From a checkpoint of a small sound classifier: batches of 128.
Rows from block 5 of a small sound classifier, named by matrix and row number. Rows with one number belong to one channel. Each number is 500 + 50 x the weight over its row's rms, rounded and kept within 0 to 999. All counts start at 0. Numbers have three digits each.
After each channel's rows are labels from the 100 clips, of 14976, where the channel reaches its highest value: "top examples" is what is common among them. Only what is clearly more common there than usual is listed. The data: read English sentences (LibriTTS-R).
# convs0: first width-9 conv (model.blocks.5.convs.0.weight, 96x96x9, standardized in use, each kernel summed), inputs 48-95
# convs1: second width-9 conv (model.blocks.5.convs.1.weight, 96x96x9, standardized in use, transposed, each kernel summed), outputs 48-95

convs0.4:486501549445458502526473571475464432517442565444450508509533451505586472595535545483409479469503464508446546352460507480475572528475498472408514
convs1.4:545487536473506453580623526501471591548486459442575486458488554476469535465568500493583470548508570448479454555490482478522485468508571492556509
top examples: voice: male

convs0.71:562503465554549501543505422521551544477504414531570469459454404529524530450420502485546518548495477526461589529499425457540463521540501464477489
convs1.71:508463550492411507517514522536525550430519523490507397528419533527430496434490448557564462602523559510441454552529514499466632418459414490468489
top examples: voice: female; the word "said"

convs0.22:481566451491496478529542455608580559410533398513561507506468577518475504397550538584513592485552471457508476568511411515537428497494523472385544
convs1.22:528489571509453533523480570514514545467482450443465436438412526501488476418573505468528557448509428475527427497437448510535534453485406476445379
top examples: voice: female

convs0.43:541520495535559498556534460453499519460518515464530458507507460424574410514463567559603530504549561461460515425451561546553524530341462531509530
convs1.43:413463546457507450456445425498585485491557525538451493534561484458527528518463537517592434525425570511411491470445498510512591526581517589517562
top examples: voice: male

convs0.46:446458467542544421570614463546478507545498543559465525452521502558545421420507540534566456438525612599472587475483542427550542526601386460498544
convs1.46:542481465507454445473477417464539419519471558560549475520526491572464509574498596510452527557467503479480545527491486515469488542479601584506561
top examples: voice: male

convs0.75:525503574507504464450435584506418550485487513561465557473515473497473479421453523565507513534448462496511457525470470534479544489517455503679509
convs1.75:537540483492427496459387376468548403602565457535513535512523456509528505483558462554569430521532501536462582446602486547556528493622537561508522
top examples: voice: male

convs0.36:515482494481468500455451420543477491504469564519430579463492406484498515446601477571464490540549654510489603450518487499458539488554448445479570
convs1.36:545519498497466469527477468457512527581498441431558468432501448586466504525464493489457518568469538413469479559378404497459494528471426488492530
top examples: voice: male

convs0.15:437579533429584491578467544504419481511556574441490528461534491499510460465457450405486444437493510498591448564504536509462576446517552541552480
convs1.15:474552422490486586474560581539562583528534481503528501414478491578500478461520504534458494507418481606472444459534545538475565447479634511540552
top examples: voice: male

convs0.27:508474533492583436506538436593461574490499470535424492593513504475547451368408558473496511480504488574626514563517477413489515526474549565525487
convs1.27:528478448569590520505491420526489474615525512498549544558526495551473477543538537555454460480475550506490464442509472517542502506548595457593585
top examples: voice: male

convs0.3:507525431421515487512479550476517424489516580466560516518429533503519489458517462371476562469559497564513478470496513541517485453517488489503469
convs1.3:422538462509571464486484506492511449561556474538455528541489489525485495551499541462492569481421459567574499446540601459475409480463533470449592
top examples: voice: male

convs0.54:502460502504597522431442382426544544441487522522543361446457517512511437527463474475479471465432426477446527557480473564557579564487515543488545
convs1.54:454492515566588488541576538488480462477459549469558561484481533479417492434555469412552509476551504556509549501486504519466531464544500481449440
top examples: voice: female

convs0.31:531445497556582517439532552485557525452487542505546378577521525480543475469441517473467468494495558455439556420486530534513461496406537471445430
convs1.31:453448487481542546503576561489437521463473452442456490623449461529497552590502453460447535527457461513586571491480474493529463510422469546481475
top examples: voice: female

convs0.11:549517511499532437485521574515597401460520598481563512517556571490473512441512463439449397499463603429568476467514500611474484498443545418579511
convs1.11:386483418476492520476542478485528604454551489519455529476546435470541615438461485470500467490463477435606479453513447592492492480508410455434457
top examples: voice: male

convs0.88:530447530505479470468547459545497509539500486432520502459469522542464504478498543557461468587463495556474471542500503433484459524547488493339524
convs1.88:557519502490431527519553463440423483459425473410486567500512538493507499456497476534472467382426499499374457536443540507571498424523433445450479
top examples: voice: female

convs0.34:438582561479556477585566516536482533539500470489461556546525513484582481429349560497573542567545495517518473455464528542514522526583556471513573
convs1.34:486562523592496474524483462441540501602470510481569509491439500508497503438572550571498478488497590440477470565496511451470590434569501485584503
top examples: voice: male

convs0.69:567510507505499484436536563482571551407497550565574557529493446494564434540466471379477507461474603537383453487414414490471507491590551478462480
convs1.69:461525522436488533518500579507474457473524563463532398570481506500452580572459448559513512509514436514498402504570485487491477467458584479556525
top examples: voice: female

convs0.93:506537480519496466499517480597520488439465513413516589564512566587538478537580511466422407479474441509561452485514564623411466504425523467537479
convs1.93:475502465511508496505566448495448515574491502585541474508522505490520545542603531502506400506428541525536460612459471463510438488498443483464529
top examples: voice: male

convs0.84:457472444545418430430467497480411451452576610510478508508352569441400472432457489527524458549560548544455539486588449519549505527605561560559512
convs1.84:509505475585595507536433513528528506535492550548479473566575484497612521538508556531492547598479467507471556445494491589569566551570571558434521
top examples: voice: male

convs0.14:457500490501508548563524444502559606528512558449526413540532539496513477489526459483628549461461461475533596545499442421526498490389503523495467
convs1.14:542511492453450489462393372469582493478534466498489539573430532529444483439491545451504501448518492519507536481533535406443421532531504490502507
top examples: voice: male

convs0.76:593495476485424471447491660560472474503478521500482538458503501468498478530549475474473520513540525533509523460463488630501570392503469453591535
convs1.76:506539555486453496565502467521393482529393467496501428434461542524459558478489486547525454494516544390451451521475442453495529463547413535537455
top examples: voice: male

convs0.53:542420520566549520529564522511450559444561509477493456398486462494504456502468514623557477621469517464509603435496506543460528552524477592499453
convs1.53:443450505522400530486440470434522589553515395466518499465464510457581529521489539471483436508542591448470528557470444592495537480548560465584554
top examples: voice: male

convs0.72:514456502475436483427456668535441469500498517469478494482582508476491498505514485523498504521457521483485495520474422653489562439548458469605489
convs1.72:522491459506559515432456299473589459486493514568437490556476501434549485482489540545457504416606470528560491355535484566522461540512538474408442
top examples: voice: male

convs0.52:523546438580522545533534475501430481531462469441497499517486553500557458438559488433521413431486561477581449518447430564512481487395445547556444
convs1.52:505487459472449527548564507562547474555507473498468506608512562527467512506423531545609513452516482543504471464491451545470537446505424488509481
top examples: voice: male

convs0.91:511510486465498595542410485531519585466521433445535514530584523496509518544504582519476495532497362518578405592482466528392532497466433538455539
convs1.91:450513426535576415451487492463421457484552463415492466553498503475572498485564555481506569414421429476489491472469491520522530589584623477547488
top examples: voice: female

convs0.28:504425468545469566513486465411504593534515625470518403537486471489464513474462538524444522534530461391508440533534441538579484521449516487583428
convs1.28:474412516580523529512516453495466454395457524594522429483489556498580543519442498490546532422452516458519479549464509512489619508539395440444499
top examples: voice: female; the word "she"

convs0.2:495502542509418463578531543540425502587532458547437552388584517507587561460535548447485578481540451553494466425536498492496532470453551489399445
convs1.2:584568449445476550520481468479497411473545506499538567434528520593515564426508554596539478429547466456486425562513605490539531552458534448518484
top examples: voice: male

convs0.49:437618447577506530483459590463438489555524527502411520510525521498493494460419466487521472525499544546456499457509473443478531590502433513502527
convs1.49:506482499443532420548461518497563411480513488517505493461598487491527461472468594587498387553556530445399558447541543442492455524494527619497501
top examples: voice: male

convs0.0:520529563548414522444516456512401466396531539525517432429524617508508454547477495567464523559495418507453483505462548518509556554493507544376500
convs1.0:504511583484407589522515529521416545477498539487486490421493563448485504398490511518465464531535511566423519495510581503462531553584445480448462
top examples: voice: female

convs0.5:432536501468422491476512462420489416546536521471565541377458610488492511534594572447470507466503391473528460498477458541518518472520553501380437
convs1.5:472511596486465427514527523485510465451530567480463539332492494484579445418558475432490635514519457458502462536540557419479528557500430432573482
top examples: voice: female

convs0.61:462437510479464468544483591541428499433545550433450440440452532550509540498481464492519519559526383537493453555529479491488508557540561588408549
convs1.61:568584530513554463545509570505459541480452547470578570518465542481505470507514439473375567546577505508517567531515585523442499576534504530596527
top examples: voice: female

convs0.60:538567516517481506564530542496505451589496473531475565448452487454443415385448495501467464483466577487479489557560564524527450557555486490529564
convs1.60:508498424574536464423436398481664435557546532552473495486566462534544503523396501469495454417516460508524477424609458528435481547491587518548474
top examples: voice: male

convs0.48:455493524530604543503547545498658497460439518508578505459409559457428461451511544489472517470478539472525523519501512592471487519489547402487445
convs1.48:528561460466563456522485501479395492457412498512502453506443473432385470407507459446515579470459390460536508411447493496497463488464481438458467
top examples: voice: female

convs0.41:492485504478594496536558501507567488434457476559571516529548491534443487465427410451490482485501447485411499519512480501572431463523542470479510
convs1.41:507532517519522473524527582545555511385526591521543595535439420524537514413476419498420473517479579482434515570501474526557529430454394483514480
top examples: voice: female

convs0.51:566486450482621479457505511451500495496539487550570491507575432516584542515437548486458526466455506504489500446532566567385500468431544474513449
convs1.51:470486459475461523523481496449476413564392483440456545485427495505550550568472523469505477399453476516594489442545477413468520510467604485452539
top examples: voice: male

convs0.35:451466515611481464526601455451390532526546390603475532437463536534500516384427538531471509471566487483489549418560548417535457525475570461484538
convs1.35:621480481532441493517444427475506494578547511453512497439600395516433556518423530544519463508494593464498430518519472506485501547492608548507502
top examples: voice: male

convs0.67:420582469468408539423464613528477466423455533493505541539522510541529496457526516481544544430439457521549468569419533464539428491469524433535417
convs1.67:455522569528529481581483431627527533466452514533449471558532445475519455463500452447448468520508391530501518461539582521503469538421472452437526
top examples: voice: male

convs0.58:523542485568497486512533466518412468524563479463542531484410522449489488431470490460472540468451614536556533487510448546540472553484493525566479
convs1.58:484551482518529556473490451450524428519489575468470485488465512563477497534488499540520543536511478439510506491561457521519482449462532533474473
top examples: voice: male

convs0.85:429501487461469474478505429476588557465475559507612469520490482487506524595536496473594482469418473452467483580378513481556465419512578488518455
convs1.85:523507486485519467562549558453527498406469474480515541511509553514492485537483440531494485404483499544392451456545536471558393414480343476574537
top examples: voice: female

convs0.80:498468497559475503495538580474474546598514543528506490365534496561535523423461605524451464486490433534418570406553527496456548525494510518433458
convs1.80:537497513515468513531467596533462427444443513506555543508520497466503491472627529533421490548474529438463518626488493566481482497493551398559546
top examples: voice: female

convs0.56:486611505440546465542472506458525470495545496502543447471532477467560524490409495512518517425501372500464539422516528499488548500430514488596547
convs1.56:506403412494559471512542653465612576543535488556516564445497433564548540496525467410489523442455515541536552477543550444419520497437531492499513
top examples: voice: male