config = dict(
    gain_aug_db=6,
    hop_length=160,
    num_classes=2,
    widths=[96, 96, 96],
    momentum=0.95,
    final_lr_fraction=0.01,
    weight_decay=0.01,
)
Rows from block 2, named by matrix and row number. Rows with one number belong to one channel. Each number is 128 + 32 x the weight over its row's rms, rounded and kept within 0 to 255. All counts start at 0. After the name is the row's rms in percent of the matrix's.
# convs0: first width-9 conv (model.blocks.2.convs.0.weight, 96x96x9, standardized in use), inputs 60-79, a 9 kernel for each
# convs1: second width-9 conv (model.blocks.2.convs.1.weight, 96x96x9, standardized in use, transposed), outputs 60-79, a 9 kernel for each
convs0.7 100 [104  95 107 113 135 144  81 107 132 116 102  83  86 103  97  88 129 120 117 107 110 129 109  92 121 138 134 159 128 155 147 185 199 156 109 150 107 150  70 156 146 131 156 100 132  94 143  95 101  95 202 194  96  54 111 104 128  69 102 113 118 160 174 125 158 165 147 134 132 145 163 177 122  98 136 105 163 227 157 147 123 140 164 175 198 185 125 112  75  74  94 130 124 140 136 176 222 185 158 105 136 178 158 159 147 153 161 155 149 135 152 102 128 148 116 126 160 135 147 126  99  88  86 120 130  93 175 143 135  88 144 187 178 169 105 131 123 138 141 156 167 135 140 129 104  63 100  68 101 156 122 115 101 135 129 124 154 146 128 154 138 140 103 125 156 169 117  82  80 102 148 154 106 131 114 123 124 102 105 119]
convs1.7 112 [170 177 185 114 159 130 108 142 174 111  84 143  94 110 126 127  95 133 105 119 110 159  81 118 123 124 101 125  71  48  86 116 109 111 113  55 105 150 134 188 150 132 172 118 161 181 189 133 113 109 151 163 172 139  88 119 107  88  97 145 115 117 156 205 196 177 140  98  95 128 180 170 139 124 155 113 116 165  94  77 103 115 112 101  91  98 114 145 172 149 138 152 134 124 118 136  83  60  82 127 121 159 156 179 169 175 150 154 197 170 168 135 131 146 185 190 140 153 161 163 113 182 135  82 101  91 116 122 156 141 176  98 109  75  99 108 119 101  89  89  79  72  98  98 141 129 104  98 128 137  97 110 101  49  94 140 157 148 145 128 146 141  93 124 175 139 112  90  88 119  99 158 137  98 110  98 145 140  81  75]
convs0.8 101 [ 75  93 102 102 127 188 139 136 120  67 104 116 139 232 170  83 139 193 122  93  99 113 137 134 104 110 127 141 115 177 131 114 127  91 137 141 119  86 114 145 192 128 126 103 115 176 162  98  37  76 108 107 154 114  77  96 122 153 182 170  76 133 147 112  75 129 182 187 135 101  75 107 135  77  56 100  63  58 127 128  66 143 102  88 131 165 162 157 131 149 155 151 150 154 128  85  77 121 134 163 139 132 125 141 142 143  93 111 178 186 173 130  83 108 174 141 125 118  97 115 141 122 159 137 140 104 138 112  59  99 198 163  64 118 143  83  43  88 110 156 182 152 133 116 133 135 119  95  82 116 124 111 116 109 141 133 111  67  87  90  92 102 132 137 152 192 202 157 125 111  80 151 144 165 129 159 173 176 166 153]
convs1.8 106 [124  80 100 124 141 144 158 151 145 110  80  50  81  99 153 150 110 128 149 164 121 103 136 159 150 128 146 135 106 103 136 147 109 115 123 101 204 197 136 118 118 183 148 160 159 103 169 111 120 133 108  94 103 103 122 146 185 159 109  79 133 187 153 156 154 169 136 146 154 109 125 165 122 101 104 134  64  34  90 131 150 118 114 118 112 141 139 108 107  92 112 120 114 156 146 143 133  82 115 109 142 138 114 124 149 174 165 159 153 163 154 159 168 190 173 149  87 154 127 140 160 114 112 120 175 123 120 139 118 175 126  84 114 138 133 110 122 103 131 144 121 115  90 169 150 129 147 143 157 178 174 116 114  86 124 147 107 111 162 157 175 146 142 132 163 148  77 104 137 138 126 147 144 140 108 134 120 122 148 185]
convs0.9 101 [152 143 162 191 142 118 160 172 170  92 137 170 110 117 184 118 140 110 105 147 146 125 124 142  97 155 169 158  72  90 155 101 135 107 130 154 159 227 150  87 138 129 113 147 102  81  79  91  81 123 106 149  60 109 179 127 218 118 147 185 143 135 210 123  86 100  64  72  84 128 150 154 159 136 123 165 145 116 117  41 144 124 161 125 144  93 121 118  83  99  91 114  98  91 130 162 187 117  81 109 107 135 102 119 130 119 113 115 147  88  74  84 166 129 135 124 121 109 103  83 162 103  88 105 125 157  64 131 143  92 168 198  92   0 144 124 167 152 128 112 140 153 173 172 114 112 240 183 105 152 141 114 113  84 115 146 154 158 144 161 144 120 145 134 115 115 110 130 116 132 145 140 160 126 171 146 142 113  70 111]
convs1.9 085 [ 75  91  95  70 101  45  80 184  54  99 131 164 154 116 114 151 113 138 148 128 105 117 119 157 165 135  88 105 129 103 181 124 157 119 120 144 135 140 123 144  78 102 153  90 112 136 117 109  70 157 128 161 115 115 142 109 122 120 143 118  85 143 153  66 109 145 133 127 164 134  95 158  89 108  77 171 143 154 138  63  62 125 143 163  88 115 120 158 125 101 187 155 164 155 119  66  73 122 110 142 103 129 127 165 187 163 110 135 134 141 205 135 103  82 115 112 119 190 197 156 173 172 192 143  86 156 216 171 116 132  92  82 183 143 154 126 130 151 129  66 108 137  86 109 179 152 147 153 132 136 116 121  97 134  91 104 105 105 114 107 152 143 109 106  99 111  98 122 138 156 139 183 137 135 105 107  74 109 100 111]
convs0.10 095 [122 104  78  99 107 143 116  83 110 153 113  80 127 149 121 128 103  75 160 111  97  89  90 120 127 140 149 141 165 101  76 146 177 190 152 128 124 125  77  88  61  85  92  92 115 154 164  92 151 140 123 159 111 130 191 131  65  94 110 154 146 127 140 157 130 135 124 119 118 134 145 137 144 150 107 131  98  85 196 118 107 150 143 136 122 135 105 110 124 124  63  78 123 148 186 181 147 133 126 108 150 165 154 121 112 124 124 152 135 110 110  90  66 109 157 158 139 133 101 108  99  78  66  94  90 141 164 123 123 117  95  65  84 129  85 149 160 150 151 134 109 121 116 120 179 125 107 134 127  91 140 138 149 129 103  88 112 165 167 153 146 177 152 122 134 116  97 112 123 140 167 107 105  72 112 110 111 135 104 105]
convs1.10 089 [121 129 126  91 126  67 116 120 135  61  72 140 129 140 101  91 154 145 142  96 114 112 103 106  95  66  78  59 108 122 125 145 153 179 170  97 171 168 193 132 174 146 114  89  65 103  87 127 102 135 112  91 104 125  92  74 117 134 125 142 156 116  40 216 189 101  61  83 116 179 133 121 130 160 145 151 126 137 127 118  99 128 155 170 185 151 107 107 115 132 113 137 143 169 166 159 108 108  92 124 120 143 132 111 127 103 122  67 201 163 110 108 131 152 157 173 140 181 161 168 165 157 123 122 123  64 130 150 101 131 117 128 127 102 178 143 137 113 124 126 106  78 101 177 144 121 124 120  99 133 140 111  95 166 108 169 160 142 192 162 175 158 149 177 160 133 105  95 103 146 130  89  77  82  70 128 143 131 120 125]
convs0.11 100 [152 106 173 167 139 127 193 180 176 150 105  91  68  50  88 147 102  79 160 140 127 123 143 149 136  93 101 173 180 129 162 173  60 109 124 131 126 125 121 142  94 134 161 119 127 206 206 144  95  77 135 116  91  48 115  98 106  90  57  88 128 126 132  97 142 129 134 119 155 140 133  77 112 140 137  98  46  81  94  61  32 158 137 122 123  75 111 145 171 123 136 151 156 123 122  95 104 122 151 171 107 121 167 145 135 143 137 113 148 143 122 172 195 141 131 144 110 132 136  68  75  97 155 165 161 135  78  93  95  84 115 102  89  84  39 136 170 174 178 156 165 144 158 122 159 145 146 145 142 160 181 161 121 147 160 126  92 117 103 124  84  56 174 165 126 124 145 161 137 169 157 127 113 111 119 117 123 143 164 173]
convs1.11 103 [121 114 100 107 119 152 160 144 153 100  69 157 115 130 153  85 100 151 138 119  93  92 129 133 177 165 112 139 123 103 128 185  94  47  57  71 133  92  99  92  94 114 136 112 100  95  98  72  64  63 136 129 176 134 166 145 142 140 123 145 147 120 138 154 134  88 133 180 158 130  98 112 165 107 131 158 132 146 158 139 192 168 162 104 116 122 126 151 141 174 161 128 154 166 143 158 196 143  98 102 104 108 132 136 193 160  89  70 108  83 118 125  69  48 142 167 141 144  92  78 104  95 145 155 119 144  99 151 133 123 136 177 108 110 143 106  87 136 174 148 146 150 184 162 157 178 168 169 165 136 140 109 129 166 162 140 141 131 121 124 110 162 142  77 135 185 192 175 155 125 155 101 111 125  97  90 148 149 170 159]
convs0.12 103 [106  95  61 114 164 127 131  77  95 164 133 217 167 141 108  81 111  74  79 125 118 104  77  93 110  92 109 138 110  87 143 153 152 203 144 138 149 142 123 161 100 151 124 131 131 155 117 105 150 125 177 177 161 116 136  88 109 109 143 101  81  76  61  77 128 135 135 131 145 161 157 137 151  81 179 156 145 138  72 154  76  58 115 135 151 158 152 155 125 136 113 114 104 117 124  64 117 134 146  77  99 157 171 145 123 137 165 174 161 150 134 126 128 109  77 102  80 148 182 162 107  71  67 108 134 122 109 105 152 106 100  90 112 151  94  97  81  98  75  70 109 159 176 113 152 149 197 151 209 154 181 145 118 114 107 113  78  70  96  99 101 133 101 114 136 162 187 188 166 170 153 160 117 146 147 133 145 132 123 105]
convs1.12 083 [104  91 137 139 122 134 138  75  52 211 144 144 110  87  78  75 135 172  88  83  96 121 145 125 112 163 216 200 153 186 141 139 166 146 112 116 134 122  92  95 134  90 138 120 134 139 102 106 156 187 240 182 129 160 139 123 110 114 135 146 125 153 194  99 153 132 177 121 117 140 164 133 141 102 128 111 101  55  96  74  74 117 138 196 182 168 124 117  66  86  96  91  88  99 120 150 133 110  87 118 125 133 131 134 144 109 106  72  85 125 114 105 115 128 170 130 118 154 126  92 136 144 120 119 126 109 177 148 144 127 151 149 134 125 139 113 126 111 139 145 189 189 119 120 154 133 162 132 120 105 133 159 148 194 190 197 186 167 107 155  93 102 115 114 113 129 137 166 182 161 164 106 130  95 102 110 139 141 163 165]
convs0.13 103 [154 135 165 139 191 121 101  89 118 112 103 130 179 156 144 112  68  50  86  83  44  74 103 110 119 124 130 143 130 101 172 120  91 134 116 178 137 120 159 146 117 120 135 172 137 214 150 152 134 228 119 146  86  75 151 165  85 114 112  69 103 141  98 147 109  66  82 127 138  84  63  91 152 111 180  74 120  54 132 131  83 179 123  78 106  91 160 146 151 153 155 182 162 152 141 118 133 190 205 156 138 108  78  77 104  92  88 121 151 148 130 124 134 154 126 145 103 181  96  80  98 145 158 218 181 114 121 106  77 115  62  44 159 163  99 147 115  97 128 164 167 133  63  63 142 135 130 124 142 134 152 176 161 113 129 162 157 171 151  86  99  91 165 130 142 103 118 112 122 127 125 129 118 118  91  88  80 154 159 137]
convs1.13 078 [ 96 103  72 136 184 124 154 137 189 156 104 128 145 125 152 145 128 110 109 142 166 136 162 118 149 101 123 143 218 225 161 167 146 112 128 165 120  92 124 123 147 139  58  94  68 135 113 114 148 159  99 110  58  79 128  91 100  97 127 105 157 173 134 166 125 100 142 144 137 165  75  64 146 117 154  55 103 186 130 117  88 140 143 149 147 100 118  94 116 118  70 124  96 135  83  76  87  93 114 154 174 164 133 112 129 155  86 101 116  96  78 114 166 167 115 130 141  68  96 103 132  81 152 176 150  62 120 123 171 147 137 181 165 154 172 131 124 170 107 139  88 145 187 196  94 133 161 124 105  84 128 151 133 103 148 114 154 142 107 120  69  95 125 122 110 145 148 119 142 110 141 137 155 143 148 104 158 111 106 139]
convs0.14 098 [105 115 145 104  83 107 133 121 118  87 124 145 115  96 107 170 154 175 122 123  95  89 138 136 107  71  98 135 156  76  80 120 113  96 150 191 139 194 147 187 156 159 140 173 161 170 171  95  94 106 143  85 120 132 153 136 143 129  38 120 107 113 142  50  81 100  94 119 107 126  90 136 199 130 147 157  92 120  53 122  76 106  77  75 102 137 118  83  96 121 127 133 178 145 134 129 114  72 107 155 124 117 113 158 176 150 161  99 151 100  75  97 121 137 137 161 167  72  83 131 132 135 135 121 107 126 186 145 127  90 100 124  82  69  69  89 113 115 105 128 131  97 113 122 142  95 109 155 106 156 103 119  83 107 135 122 119 134 117 137 142 186 157 141 154 159 140 164 148 127 133 173 134  97 137 103 131 109 141 120]
convs1.14 085 [137 138 118 155 135 168 141 105 104 130 102 118 132 127 124 172 113 127 134 127  69 131  94 100 120 141 135 117 109 140 160 169 121  97 116 173 171 168 134 167 146 156 162 123 170  92 147  88  63 102 130 142 218 190 125 124 171 172 130 124 164 136 128 153 181 203 168 172 140 165 129 163 159 118 110 164 121 119 132 150  96 121 105 124 108 115 177 138  65 162 171 159 115 183 119  71 122  83 139 121 129  87 158 156 152  76  93 139 117 112 150 119 142 145  96  91 113 108 106 133  87 111 132 182 137  78  89 114 148 126 116 126 189 177 138 190 155 116 138  90 109 138 118  83 139 100  90  47  64 109 128  85 164 173 188 119 128 157 147 207 191 102  96  85  87 114  84 134  70  73 110 101 102 106 143 170  90 152 150 211]
convs0.15 102 [140 134 110 132 107 166 142 176 129 121  93 126 114  93  77 140 132 134 117 110 113 121 151 162 121 111 150 105 158 162 124  76  87  92 145 123 151 137 166  73 109 138  97 173 119 104 115  80 133 145 127 118 182 145 160 114 107 143 106  87  97 183 155 147 152 159 144 146 141 147 135 153 161 155  37  54  95 178 222  90 152 125 144 176 106  87 123 162 158 147 143 143 148 108 109 104 146 202 191 163 165 118  88 105 115 100 121 102 119 140  99  63  60 124  90 105 120 122  85  96 145 129 111 116  90 104  86  93 122  73   0  85 185 191  98 166 148 166 164 143 145 142 110 114  78 113 156 187 137 156 146 145 175 133 128 155 120 121 108 123 148 171 159 134 171 172 142 144 149 133 131  78 141 113 109 146 155 159 137 150]
convs1.15 105 [135 176 177 155 122 110 162 205 139 104 111  87 142 163  98  94 118 156 107 158 173 146 130 130 156 180 164 130 115 125 122  75 119 130 197 168 107  93 132 139 115 129  94  41  39 148  96  97  71 100 132  97 148 149 187 198 193 117  95 101 140 119 102  97 129 159 109 139 174 170 141 118  98 112 120 153 131 155 111 124 149 111 178 159 115 119 171 177 127 106 165 116 133  85 122  82 112  80 124  98  76 100  75  95 130 158 149 190 116 208 193 153 152 159 143 116 101 197 139 153 149 105 114 133 112 127 140 121 139  98  93  94  89 103 148 102 164 131  63  99  84  95 105  74 143 130 144 157 112  75  74  95 107 114 119 139 109 113 136 175 148 134 148 194 148  90  56  90  69 101  89 179 126 123 110 125 144 101 144 134]